From a checkpoint of a small image super-resolution model.
Training: soap at rate 0.0017, 24000 steps.
Rows from block 2 of a small image super-resolution model, named by matrix and row number. Rows with one number belong to one channel. Each number is 50 + 12 x the weight over its row's rms, rounded and kept within 0 to 99. All counts start at 0.
After each channel's rows are labels from the 100 images, of 14976, where the channel reaches its highest value: "top examples" is what is common among them. Only what is clearly more common there than usual is listed. The data: photos of plants and fungi (iNaturalist). In brackets: how many of the 100, against the usual share in percent.
# convs0: first 3x3 conv (model.mid.0.convs.0.weight, 384x384x3x3, each kernel summed), inputs 0-191
# convs1: second 3x3 conv (model.mid.0.convs.1.weight, 384x384x3x3, transposed, each kernel summed), outputs 0-191

convs0.38:50 57 47 47 46 55 32 50 42 56 37 21 27 48 52 37 38 52 31 34 45 44 38 39 55 48 34 32 45 57 51 45 35 39 61 48 40 27 56 63 46 60 49 52 42 49 34 35 52 48 41 62 46 72 58 63 49 50 41 35 80 53 47 50 39 51 29 46 55 42 55 52 46 57 63 63 47 41 53 52 39 55 48 60 51 46 35 27 38 53 49 47 23 55 49 43 44 49 52 40 40 52 60 48 44 48 73 43 65 53 60 41 41 52 42 46 56 45 57 46 57 46 66 57 31 40 45 60 40 45 50 54 55 55 43 40 56 39 58 39 59 37 82 57 55 68 47 48 36 45 22 56 50 65 44 42 46 43 47 58 45 44 42 67 61 41 45 59 54 49 37 42 44 70 67 40 45 37 49 43 56 52 50 40 34 51 29 53 60 57 48 45
convs1.38:39 63 57 57 43 51 56 31 55 64 50 50 52 52 28 48 59 65 56 63 40 50 49 52 49 51 66 47 55 57 47 63 56 61 69 55 58 54 51 42 58 40 46 38 52 40 48 41 37 41 44 55 36 43 36 56 61 55 50 39 49 43 55 51 53 69 66 49 49 52 43 51 50 56 42 45 36 36 48 44 47 72 44 56 57 49 57 58 36 41 55 54 29 36 43 39 72 44 55 49 73 48 39 69 60 55 66 60 61 46 53 60 61 61 46 30 29 45 54 57 69 23 57 57 48 66 51 51 42 49 49 42 24 53 47 45 77 63 65 61 44 39 42 63 31 33 49 58 46 27 44 41 44 63 56 52 35 62 56 59 31 46 54 51 48 50 40 57 57 49 58 50 52 59 46 66 19 53 45 48 39 50 70 38 58 43 49 53 38 68 59 32
top examples: class Polypodiopsida (34 vs 4.2); text has "fern" (30 vs 3); order Polypodiales (26 vs 3.2)

convs0.64:50 62 50 39 44 31 61 57 63 56 50 33 31 30 56 60 36 50 51 55 51 42 66 50 52 60 44 52 51 56 50 22 43 52 56 53 52 30 58 39 41 63 65 61 61 53 38 56 33 48 44 54 51 36 37 45 52 67 67 55 40 79 47 53 57 58 44 50 58 53 50 51 65 54 29 47 47 43 56 51 54 47 65 62 41 46 43 34 72 38 61 47 55 29 66 61 69 40 56 59 62 56 56 44 38 41 45 46 55 40 52 53 69 43 65 74 47 48 93 51 60 50 60 53 52 51 63 45 54 53 30 54 52 52 55 54 57 48 45 47 46 41 60 58 46 55 32 49 47 64 42 61 47 28 53 57 58 37 51 37 51 58 56 61 59 48 55 69 51 44 36 49 49 57 62 71 48 62 42 57 81 51 99 36 40 75 23 38 49 66 99 47
convs1.64:41 61 52 53 51 66 49 52 48 47 53 55 44 55 51 43 28 35 65 53 45 46 47 64 41 42 52 48 47 40 54 52 51 22 51 48 41 44 48 55 56 48 48 50 59 44 68 58 52 57 63 63 60 48 45 38 28 71 57 40 53 38 45 54 49 52 47 45 50 72 40 44 62 55 47 42 63 52 47 55 45 51 70 51 47 64 37 41 36 49 67 39 76 62 51 56 77 53 42 46 47 43 62 18 45 44 51 34 51 55 49 27 65 35 35 52 40 64 38 44 37 52 43 51 54 48 11 55 50 52 38 56 43 59 50 61 51 60 69 46 52 59 53 54 63 28 48 36 54 78 41 51 47 47 46 32 52 35 45 62 43 52 49 94 51 48 38 46 54 41 36 54 50 56 53 62 62 34 45 39 48 28 62 58 47 09 43 52 78 60 59 46
top examples: class: Liliopsida (33 vs 9.4); order Asparagales (29 vs 4.4); family: Asparagaceae (29 vs 2.5)

convs0.41:35 55 45 65 51 45 46 43 26 38 37 52 34 26 44 44 42 55 56 44 62 60 49 42 43 44 65 46 66 49 27 67 50 50 66 30 55 32 44 52 63 54 73 47 54 47 49 77 61 52 47 43 50 37 43 52 50 50 69 48 34 89 45 55 51 49 42 47 48 44 39 49 68 42 51 41 61 64 32 45 64 44 62 32 38 39 50 54 59 36 55 28 48 36 75 55 52 43 55 44 63 52 47 39 45 70 59 56 57 40 55 42 32 58 53 71 38 39 67 52 50 68 57 45 35 42 57 43 48 54 69 52 57 45 52 43 58 57 73 39 51 39 33 61 56 57 46 40 53 55 52 38 58 41 51 49 46 43 56 57 49 58 66 78 58 56 61 74 42 29 46 46 49 49 57 55 40 49 41 51 63 55 64 40 62 50 51 28 49 63 86 44
convs1.41:66 53 49 37 57 53 50 48 42 31 38 49 42 59 44 50 57 50 56 51 52 51 49 34 39 36 50 40 54 38 54 44 52 31 43 67 37 52 52 48 68 40 46 53 39 45 55 60 61 34 55 68 59 58 48 57 71 51 62 44 52 39 47 53 54 63 53 51 53 65 39 39 49 47 36 48 62 44 46 46 36 55 53 59 47 60 53 41 56 44 62 33 54 51 49 64 52 37 34 50 53 49 51 39 49 49 46 47 50 57 44 22 52 33 50 55 42 72 37 44 51 69 66 57 60 44 46 45 62 52 28 46 39 51 52 49 55 41 43 57 63 32 48 63 27 33 50 52 48 56 47 45 38 60 54 39 36 46 33 54 31 57 29 99 47 47 52 51 35 57 37 53 62 59 46 61 39 32 51 53 44 45 49 70 73 56 59 55 58 48 65 48
top examples: class: Liliopsida (31 vs 9.4); order Asparagales (26 vs 4.4); family: Asparagaceae (26 vs 2.5)

convs0.360:64 87 53 44 61 43 53 51 42 45 43 28 32 61 63 44 31 64 50 54 57 35 42 56 48 47 41 38 43 54 47 40 57 52 55 46 64 43 47 29 66 50 45 58 67 61 33 30 36 51 54 48 51 36 23 45 56 53 50 52 30 57 59 52 61 56 40 41 52 51 42 45 37 42 51 44 46 49 49 63 54 54 57 64 69 30 35 41 44 58 42 55 41 54 46 58 51 50 52 50 53 56 45 61 61 49 51 36 51 45 58 37 55 50 37 33 48 51 78 49 54 70 62 64 23 47 44 50 62 55 70 38 37 65 65 54 51 49 59 55 53 49 42 40 48 44 44 32 32 37 27 66 64 29 43 49 42 58 47 58 51 69 50 71 50 70 45 51 53 62 63 49 49 38 47 77 41 60 54 43 74 63 57 51 42 49 42 27 45 57 76 52
convs1.360:34 67 69 41 51 48 51 41 56 43 53 55 53 61 40 42 41 48 38 56 47 33 49 47 64 60 43 50 47 44 56 49 56 57 36 42 50 54 48 59 37 45 41 53 48 59 61 58 60 39 39 56 38 66 47 37 40 78 35 55 53 31 59 64 48 40 38 52 71 63 46 55 55 49 72 49 51 49 51 18 33 45 48 67 37 41 70 40 54 50 58 54 41 49 38 71 99 44 62 49 55 45 57 39 43 46 48 48 38 41 53 20 75 35 55 35 39 39 50 56 52 44 49 58 51 48 34 46 63 57 44 46 48 31 45 53 48 48 46 44 62 38 49 42 39 60 48 37 54 63 44 58 41 57 52 52 46 49 34 50 52 34 57 98 42 48 40 60 65 59 36 51 47 47 52 52 50 45 49 31 60 47 54 71 47 28 51 59 58 47 53 42
top examples: class: Liliopsida (34 vs 9.4); order Asparagales (29 vs 4.4); family: Asparagaceae (28 vs 2.5)

convs0.261:61 49 29 49 60 31 73 48 27 59 68 38 48 55 43 49 57 52 45 50 69 60 55 36 43 52 50 44 39 49 39 52 38 26 51 66 45 79 50 35 46 58 46 81 56 53 62 46 52 41 45 45 35 57 63 48 56 40 56 31 84 45 50 61 40 49 40 45 59 48 69 50 50 59 50 59 45 67 62 58 37 52 47 51 47 48 36 72 37 49 53 65 42 56 56 53 27 47 54 53 47 64 64 58 50 56 56 44 53 60 51 72 16 56 35 44 38 47 61 48 59 68 53 44 38 38 26 43 56 45 39 59 52 50 47 54 69 53 59 48 48 43 99 59 43 44 47 40 56 55 44 36 49 54 40 51 37 42 52 62 41 47 47 45 72 53 54 62 56 32 50 50 47 36 35 50 67 57 48 53 58 43 03 61 45 48 59 67 48 40 72 45
convs1.261:23 55 43 45 68 62 58 43 45 52 78 57 50 45 46 60 52 40 46 60 44 43 47 25 43 49 54 50 48 74 52 59 44 63 61 45 48 47 50 46 55 36 40 65 61 41 29 45 61 45 55 53 50 39 32 49 63 52 43 56 51 52 54 51 51 42 42 58 53 57 46 62 53 44 50 34 43 58 58 48 30 61 61 13 54 62 44 69 41 53 62 35 47 42 55 44 41 52 53 48 70 56 49 28 73 61 36 56 48 52 48 67 37 41 56 52 50 79 36 59 35 47 43 51 42 54 41 31 59 58 41 48 53 48 44 53 54 76 32 48 54 52 80 40 39 42 58 51 63 51 40 51 40 48 46 46 31 63 67 53 61 53 18 38 56 54 45 54 45 60 56 45 47 19 52 56 27 55 49 35 56 24 49 69 48 42 68 52 33 59 61 42
top examples: class Polypodiopsida (34 vs 4.2); text has "fern" (31 vs 3); order Polypodiales (26 vs 3.2)

convs0.248:48 53 49 43 56 41 48 56 43 34 42 53 51 33 29 64 50 49 62 43 44 60 68 45 40 77 52 45 49 43 22 69 46 53 38 42 65 65 57 57 54 53 54 31 50 52 59 46 33 55 53 47 50 48 40 59 39 45 72 35 43 33 42 60 51 44 33 51 61 61 49 48 56 50 68 67 46 40 61 48 44 47 72 65 48 52 76 68 41 51 62 60 63 25 58 54 54 40 71 60 57 35 47 47 53 74 60 39 43 49 40 48 55 37 43 61 59 41 43 50 42 47 46 43 89 40 30 48 53 44 51 42 50 54 48 61 33 41 84 65 56 50 78 42 47 28 46 16 35 51 39 51 08 37 54 44 54 38 44 56 43 42 65 54 47 42 37 69 55 64 66 51 43 62 43 52 28 44 45 46 49 54 47 72 51 45 36 40 39 43 74 52
convs1.248:56 63 42 65 52 18 45 58 45 35 51 46 54 50 55 56 55 38 50 67 65 53 41 48 40 61 48 44 39 52 51 57 55 34 58 47 60 31 39 45 51 52 47 65 55 53 91 49 47 54 35 66 64 57 46 46 29 61 59 39 51 51 21 51 47 55 61 50 59 61 63 38 45 43 54 48 51 43 59 57 41 43 70 58 31 37 54 72 56 30 54 53 54 60 49 53 91 53 53 62 47 54 44 27 47 43 36 51 51 57 59 36 34 50 67 38 37 72 36 39 48 86 65 48 54 48 60 44 39 45 47 37 42 52 50 64 50 52 51 47 61 23 60 47 24 42 56 47 50 68 59 50 65 50 47 52 38 61 36 32 73 48 51 57 49 46 57 53 50 41 50 51 55 66 33 55 75 57 52 54 49 50 47 52 53 29 48 50 54 54 47 50
top examples: class: Liliopsida (33 vs 9.4); order Asparagales (31 vs 4.4); family: Asparagaceae (31 vs 2.5)

convs0.211:57 51 42 37 59 40 66 44 81 56 57 48 53 18 48 45 42 55 57 66 50 63 33 38 47 69 54 44 55 58 35 66 40 42 56 39 56 39 48 53 32 59 72 49 35 51 41 34 42 43 54 47 27 65 44 41 48 67 59 49 57 67 62 39 71 55 43 55 38 31 26 42 38 49 33 29 53 53 70 58 43 44 32 55 59 54 80 36 58 38 59 67 62 65 23 50 68 48 50 47 40 52 53 50 65 66 44 54 49 75 48 26 53 39 11 45 54 52 64 60 40 62 33 40 64 37 35 43 51 35 52 51 59 44 58 59 77 68 57 63 50 53 49 49 39 53 75 41 40 52 64 62 60 54 50 43 64 63 56 58 53 30 58 67 53 45 44 40 45 37 45 49 69 30 58 33 59 61 33 44 21 39 75 55 36 42 42 62 68 43 48 47
convs1.211:44 53 50 47 63 30 49 53 70 54 38 55 29 66 60 58 47 50 62 41 46 38 46 49 25 58 50 56 43 41 53 58 46 30 47 61 44 16 55 59 39 32 60 49 44 71 56 63 61 61 41 65 44 40 46 38 18 74 48 45 51 58 54 51 35 57 46 48 41 61 53 39 52 53 59 50 59 46 61 49 61 48 47 36 48 41 40 55 57 49 45 54 82 40 49 36 50 53 63 38 45 51 49 43 50 52 26 38 36 34 51 67 42 47 51 39 41 23 57 41 50 52 36 54 53 53 38 68 55 37 62 61 48 40 45 53 33 51 58 35 49 47 48 63 46 54 60 54 47 51 42 59 62 36 37 58 25 22 57 44 57 39 41 55 83 39 51 33 47 46 43 44 39 22 75 34 76 34 39 46 50 51 42 55 46 30 44 48 37 94 28 33
top examples: class Polypodiopsida (26 vs 4.2)

convs0.42:48 63 37 39 47 56 84 61 55 70 49 36 41 35 50 22 67 55 34 26 56 51 71 32 47 33 37 51 33 45 39 18 39 57 72 85 67 14 42 38 37 48 65 40 59 63 36 39 52 61 49 34 40 39 47 44 47 50 41 53 73 37 56 51 45 63 32 37 43 46 43 55 49 59 33 33 40 47 45 58 63 55 25 42 31 32 56 50 43 56 63 45 71 44 54 70 21 33 44 50 33 55 71 65 42 55 39 42 52 54 67 59 35 32 40 52 34 54 34 57 53 45 65 38 30 54 52 51 55 31 41 64 46 39 43 52 52 57 24 49 45 63 60 33 42 76 55 56 50 58 47 67 59 42 52 51 44 45 62 43 51 49 31 41 46 40 63 48 40 56 34 44 46 48 49 49 60 48 39 37 45 51 88 43 61 48 55 43 71 45 51 45
convs1.42:51 56 57 45 53 65 81 44 55 49 58 47 56 60 58 50 56 38 27 25 42 56 47 43 59 42 53 50 50 45 47 45 49 46 47 82 49 41 40 56 31 29 38 34 65 60 37 42 43 32 49 51 38 42 51 46 87 37 60 62 57 64 36 49 36 36 46 50 52 52 53 69 44 27 41 46 41 54 56 68 46 65 47 65 55 44 49 29 44 60 42 43 50 67 59 59 58 62 44 40 33 60 63 35 38 53 49 69 69 47 80 36 47 67 55 44 61 37 78 56 60 39 45 53 46 52 49 50 40 45 46 51 55 56 42 49 50 42 37 39 47 91 94 46 50 69 54 53 60 63 52 53 43 38 44 44 36 67 74 48 28 63 46 34 59 37 47 53 43 62 48 31 59 53 47 52 27 57 35 48 51 50 45 41 47 25 44 58 55 46 51 34
top examples: class Polypodiopsida (40 vs 4.2); order Polypodiales (34 vs 3.2)