config = dict(
    arch='unet',
    model='image super-resolution model',
    dataset='photos of plants and fungi (iNaturalist)',
    train_examples=22605,
    image_size=48,
    crop_scale_min=0.7,
    horizontal_flip=True,
    rotation_deg=5,
    task='super_resolution',
    loss='l1',
    scale=2,
    norm='batchnorm',
    activation='silu',
    pixel_unshuffle=2,
    widths=[96, 192, 384],
    blocks_per_level=1,
    block='basic',
    attention=False,
    upsampling='transposed_conv',
    init='torch_default',
    residual_init='zero_last',
    optimizer='soap',
    beta2=0.95,
    lr=0.0017,
    beta1=0.9,
    shampoo_beta=0.95,
    eps=1e-08,
    precondition_frequency=16,
    max_precond_dim=1024,
    merge_dims=False,
    one_sided=False,
    adamw_lr_other_params=0.0019,
    steps=24000,
    batch_size=128,
    epochs=135.9,
    lr_schedule='wsd_sqrt',
    decay_fraction=0.2,
    final_lr_fraction=0.01,
    warmup_steps=480,
    weight_decay=0.1,
    adamw_weight_decay_other_params=0,
)
Rows from block 2 of a small image super-resolution model, named by matrix and row number. Rows with one number belong to one channel. Each number is 128 + 24 x the weight over its row's rms, rounded and kept within 0 to 255. All counts start at 0. Numbers have three digits each.
After each channel's rows are labels from the 100 images, of 14976, where the channel reaches its highest value: "responds to" is what is common among them. Only what is clearly more common there than usual is listed. The data: photos of plants and fungi (iNaturalist). In brackets: how many of the 100.
# convs0: first 3x3 conv (model.mid.0.convs.0.weight, 384x384x3x3, each kernel summed), inputs 0-191
# convs1: second 3x3 conv (model.mid.0.convs.1.weight, 384x384x3x3, transposed, each kernel summed), outputs 0-191

convs0.110:154151093152175143202144181149133109116124121122167135146103124133136115149093152126110135074091098124139124119135111101118111065195161117138149132123104134120089130145113077115140192120121156141131112099159122089143183136142146096149093138099137154151137108132086127088110144179113137141116150103142104128105123150111156158100110119144133120138146136105162120147159147145086141153148126123150135142143130140168164115137140142165158149153145129140126145126136144147110178116140142131122157104129150144140138135136129136148143092161128159102129166172114135126151126150117123136
convs1.110:134123115103170157172098094122099124137099103120115142111122176108115110082146117140122126139140128123107137138159102168069080128160123131106121145131118129118096127135181086107153116138152113102151139161133117161125140120125132131101135116112156138145151162117119121121129119133129097133101141123121122159143142140110130145130146111165159186112101127146128106140147141159108132169105118157131127114143121112166161092111168096094114122148131137137126119135147154158098078143145140091126133149123117099149125134137141129160135126095155175134139122138117107121141113129121101138
responds to: class Polypodiopsida (38); order Polypodiales (32)

convs0.28:125141119137107114125153107155104133147127104116096154158145145095130150155160102156100112125120127154138144081162128119120109106090115168140092125139152128070208111130103106142119115121128124114155096129156125130134092142152126062103132151136109151146142152110138115127119187101116093113131145140128113134134133092108138121074103154130120104137142138127116126122136105121082130132130141114110123118129142144113148168130112183072104109059105088124133183131157102157125144088140171155136117145111104124140128074136135132132103126110131113112106136086130134137107130136085132156
convs1.28:080106134151149143116123132124137141105112133152108120099096132094121129140129131121119114111138130142124136099156106082151148109145086130163132119146109116123127140132101111141123130115122127128113119116140114131131121153131143122126115076152153114133155107130111122141149124115130139122235097128124171134107101129127128170146123115139157132134104116079105125116134126119120131128149130130162133122138116149124123103114111128100100148107113139149156145156095124127131182129126083129131121136130121141151146142131113133117099098141129129119130118145149125106118113119114119127
responds to: class Liliopsida (25)

convs0.234:155150144140133158107143143175156138128118145127156129126104136191165131151105171127134134137123112168110162117126133151132126124117132119108105120125150160187113182130151083139128125155148162141103160110143163148091079134147136140133164175125154123135119075158123144115113120106150158110141101164111138132120137161127136116115130120109127108132140137170132132169120104133104155103127114115134162178113109154110124073150140164097140139099090132136132168102137130138125089122108142101127145073143125106150124140110118141118105103167124128095105136137167174107133129127169155121
convs1.234:149156136145108119092099130119139140090108072136124162141107120127128152138125191125111136158176107167168146119176173135111105150127156106136131100136119160160140102122098136132108147124122114124129072143130099150099127142089147097107160110140135133133114122126155148171109142075112140111115112095084098170129128132098176160102164151130107127102105134081173149159114140145134159139126123127157122141121120104115143083169110108098133130131095132130132109073135109122128102137120099136199162133140122120138145117128119145127135101084135192115146168119055150159112135131116080145
responds to: order Caryophyllales (38); family: Cactaceae (35); text has "cactus" (31)

convs0.73:124095134132118104101135142151140117101102107097090127118131145161129158121119144135095108112133149138146099137150146146147126125076160142164092120131153121150113139126126126156132146129146111135112094114121152135118126100130101181107152111099068129099132054111125087142130120077145082141134106135151121085115157111126131144100131129134121123107136077155112109099090108129126120121136122159099129134162134123096136109123111126144100114078102123118099104106096173119071127146111133116110081154172146106138141107151107150112122071133124134125104127167128107135135118136120090142
convs1.73:117150124166141087157126108157111131109122129123113121140134094144130119123146138109149149128137140101108132137118109130117172082090184070167089135122137104128118126106098147145100137125111124135142112121119103100148105109158122175115149159103186149183147082114105139141137147110159154189170152130119152144125128142145128053117129136146092126104148169096130110164138128125155116113121108121137132115163122145131091128125147132135110106121100140135113097110126125107133152104123161169155106121123139126142112138107127105197103131129096126125136106092163126118134138126097147091
responds to: class Liliopsida (37); order Asparagales (27)

convs0.22:099135103090134148166135116139124136133137197085177118119116102155059151123122127121141132104125134110129124107096121139097107145113148137111150151119124109130121107159127105075126117156117115142121151162092117142116147137153114150115109101115136117117190084116114131103147143100133113110163123104132135112128131125187110159148104104129126174125125148118157156129156101117116132163121119127131114147135131129141134097133122134225133134205207089114130098144123153129140117104109126122123128158151105145081140078124107124120175130123116160106137130132164105138091140111131126121
convs1.22:128138122150125119114095127148128138104157160119135140077117139088135125123137109132116117134142103136100107113137121147108108056122104106131145149135135126118139183123000115134106157117136145119135127108128117136120148130112136105136130103161125127167167083130180127132163126107114128113161100140138160128121088146129121117135096093125118145079111134090082126093122133132148124131132132122110105113142129162133097120125143132087148155150135117148091113134117117105144166133075109162111121126142126137105113120134147124093114115152131087123122112119126147102132126119144101136
responds to: class Polypodiopsida (40); text has "fern" (37); order Polypodiales (30)

convs0.174:134110149142130159104136153133107142145115169174172127118127121137146147146115115096132121156115151132105133105111142114134113114137097126116129115140109093157107119137110129134138094113133137146137131131104132123109127144118144134152167102144125164123109133077112102131143223134132160149168097163124115146159144176152172132142126105156071189139148130126139155134122112106091116139100131110130121105140121126110143121152135127125125136109103119108122121165120160088120152105120140109142121150142061138142120105102131112164114159126138122115166165117130105115125127133139252106
convs1.174:125133139123113109125091104118150126105176127165180143136122158092130112083092110116143112136132124122105106110126142095161134131120124131163177121129119148105143144127095130144113152129142136132135112128156151142119119164130133123110162139144116109098110166091083127141164112122123156137116121113119122106141139133118152124142134138110138146138124122127094124098121108138115127156137105122147127106126124136122118111141126137132092156113114125140123117139126119135096205074121131073102121220122125121097128116121111134117112136255119110130115129124144095088103144135097149164
responds to: class Liliopsida (29)

convs0.295:118089131134150129127147183097139145081115129105121137131071139131152123126098155132119136107089128112147164134063108130127139120149087132144109136129138121191163118106127112115137132137103090118120123129096149070129134175116138115139114131162147156127131108118128159168137117163123140131153115121126131132133121138098089102166102150082132150107148127157145133151143147141112130105134132118141119150122124105187156157142118169197109154196146116103151159178116123141126133105125112127139082144116140134108113105133133150109183147125144121121164111120180104107166163176109087126
convs1.295:133132146142153155118114140129165093117176150135117100120095115099140083139113092110124111135123138149144149121126104138129114113123139086085119165097139113073141153137122119164148137128137120125123131096104159120138152089124074156105138082118145094072129163137121117121175124164118118147114133109109148129155117131130078126140113130125132133127138131098094120164081140104138134112130147132137124103094139145157088115131111180163108207078138122101096111152148123123118116141160120110156141093123100157108106153136127111118155097118193123125101133126127102099159125122136134130
responds to: class Polypodiopsida (32); text has "fern" (29)

convs0.240:086148131158091118148113095113110118126120159176148138130185150105100125151120125113166203057120126135147117141137114088126142136115095119115139100112097110111104121139114122143125160176132130148137153133112162117131107116130126100101134129137088147093135223113091126137107149076142141114163123120118123096104167140173159120131121098178121114101117101149168089132114156137112137143136123170142130118145114115121115161111118112130119089102130102124129084102137115137124121100136174115131056174153123118168091118139122115140109167104115134098139152090108110141112151112103196114
convs1.240:147149101112120087114156137100119124136129128102144107154132107144124116157115112143139151133151155134115128156157165112125111130122143138118120117138125114126131130112079108139126120118093154141139116131149124112149117138132124143145146209102150112197126098133125126110176103132122120132164112127138110121120081113134134099112137154103143135124116081133139119108115141150113116079138133126122119111106139108111102166135125134137149139134147140139207143089128122120135126078118149147107101200134107108109107128142120145161093153153116077119144107143192177056165119140096183117
responds to: class Liliopsida (29)

convs0.183:137139140134119125143106124163109113122099086127152111118139126120152090106160147139139098144132128121104184071145129189110118179096104147138084168131148144123068131133137109150118156077143131106149115161142110161143152123110106149159093102130131123119103141123139112125114095106146122122091115105120175109124116138188122103120131166119131121123109117116134134149143119113085121117101146159114139175124131156114121127114116138255122110120121111119115129129095146125145114136162132138155116102175153118140131102124108145132120117080093107137159149108126111131163108175143102154
convs1.183:155126120116119116107161107142150115134144148142144114127124136099123110102092088144130151125151127111090104120141108148122122173134136136174143094117131157118101093099115144104142129156123143138137142124129156126123140136127110130143146096121132125139123148115112147082161091179113135138124157132131127144127076154125155119112124115117114127134118105096110122122171127139109115125127112165123127106150113123130130109116133119255103101116141140111171136133099116138112140118130150145121087129159111112136133150141117136110156107180122080117125094130185153061143110130113152120
responds to: class Liliopsida (28)

convs0.342:098094129103144098107096167115157102153106122090197134159103100108127153160106105150122124150113100107098124153104145109104130140156113099118128137122131099139143120143135151088109184094132135152134150152128140142128144129186130118111102108154113106144116072130121098143123140156120102126142138157113138109104142134174130102148107148121117124135125140132149131089111140131131099152057121142118113120144123126159119147120134142072121149160154138133150145114138127123129117094140141119113100112114140142099117133173128129103145106159118131110140144251101121171087075121111159125
convs1.342:115122127118134156149083133125105121118141163093190161124134099139133129151121144119109122117145103091118138108132123118117108146140120108124122140132142166112139132117121135141127157137118133132144124143112127133125136151153109102136111128145080162111130146101106099135116116099147159136146108137105146131105135115100143132180131107073140135106126153114150122160149113139144140126101122121099158130128130106138119110130103155114112159116131144110126105103136126147123171255150119132143182131118143150133114099130133122073108117222100130143147131188147155145111132126115090130
responds to: class Polypodiopsida (44); order Polypodiales (37); text has "fern" (37)

convs0.3:127111109111124114101134079167129137100122109125088122139100103143146166130106127126167102094140162150149118100145132140138116118126119134142108145127163105134123099137079130148110096105126136140130127129098146138134117128175118141111169140131111136177169076118107110131154109103125098116226095148128107118146088141133120150127099080145122097144100124091187119144127127149096115144125132154115125130140146142113109131103114127207130113144125083159133083143131141115130143115130125143123152179141163076121123109086131128074102084105135128123158140072116096171145092113137157144
convs1.3:160128115136129127098096131171120147102101143148153127107138166088111130129153148135135120119144126128112130128158127113140149116107131151120113115105125123108116080119092165130135112132127169146126116126110165116121136124097135163125151095122120107131125125145104139097116136117147095146255131088126169135120108119107153122111134162109161115125109123150164135137115120138145130061133130125108127135148164139127136156126124141168151101131112107131125114165138146126121151112044121155090124147127144131122125139156117124106167135137145139121149131132141138118134128141091132130
responds to: class Liliopsida (26)

convs0.256:139117096147114137111113111176136158101150107133106118135132141132121156080130135095115113127156168135166125138173131168146117121149157169133108066124142113152127134148126131123103136130152123120131153138112145158118091132132136113175126169135131147154124094156132179135069138097144172107170104098140129122134155139141117127140095162090172134146154119134144122133102135110121122126162129136124121150125147099110089165113131117114178128155135151108118107163150112129160142108132111152152138161127098108152153101160126141050131125133146094118139144143113145121124106148121109138
convs1.256:116147104107111125159160113107143120150137138118159131103138183186124115086160151124108143175161137118108079153138119076133126110116100155130119157142116149162116127108076137125125120109094180117135146129092125157107113118184108143117080123150110151091119142155150137154160133132149128107103143141112118104129110151137181082131126167127107134149165134128119123161098125125156141076133140140122150174120142139151131197165121101114139153118131118107118134124098104088100093137165094173087145119123097128148111099135106132088117102076126095119133104181137130111135127113153135143
responds to: order Caryophyllales (25)

convs0.361:113130141110117141133123255111089151141123101108164135114168091152160125124144135134124139137131164140101146155089116123144139111167110150182111101127128116145153081162119130163118147128134114107114131118137136136134127128070090143113115125118150130097114121131107107115140185107111119116119153110146153116114118141145080126172107164173155165152109188150115147142100147146136142141126137119103113141108129117129159077159130102134128117130126127135118168147159135106148160129131126127136099138100164123131127097138144147144106144104164116136116112092127175125154112115149189139
convs1.361:138092126110119150115121204102121151150153110112147126104095097122116124115157121106139118127143122117117147127143126118126117114131185160156126153138124131123108086126072116112143118120113139116137122168110163127106151133127111116108097116100142122071103210107085115119174119125133119131163130111124113119118121142078117109093130143074145107123130155173047144140135107154154114091125117159090129093107126124136129164136135085103136135111121110127185119118131122123118117134138133087093128140109122107148137098116128136122205146037112093117140114110147135078108142137129114114
responds to: class Liliopsida (26)

convs0.77:113099121132097086178119133122144110110128123140133123121135095073137133097155056130088138121106111095151123153150116118126129113090103116173134147123125120094114103119161148132121135118138117108110128127114121103118124132187159108105128137107095127126133133096117135100125150151138134159112141101119129161103102105144105115140124103095116124124131136116104095118165115145115077156164129128170129134130128098186149137074131128196134163157177096120095119120112111132117121089117118145099133152118118132090105048090132134138119130143122124112130140127098113156086092149120109092
convs1.77:124146153154108101164119120131119138127117122129131145156122131170117131141135217120130125154119152149144097100049144163071136107125184118159141135155123126137131123152129127098116124121133123123138160149116144149147150125125093109154122083139109122157124113146148129169115135151106148107096113090122127129120190118142143122099131154105129129103120119120132140147098134153107185151121115134128133094142127136109131123180118139135162108083112131112182159101137120121151135150167162087153122130146112093138122106110117114088132118128125142128149141129150132111130127122149102124
responds to: class Polypodiopsida (36); text has "fern" (30); order Polypodiales (29)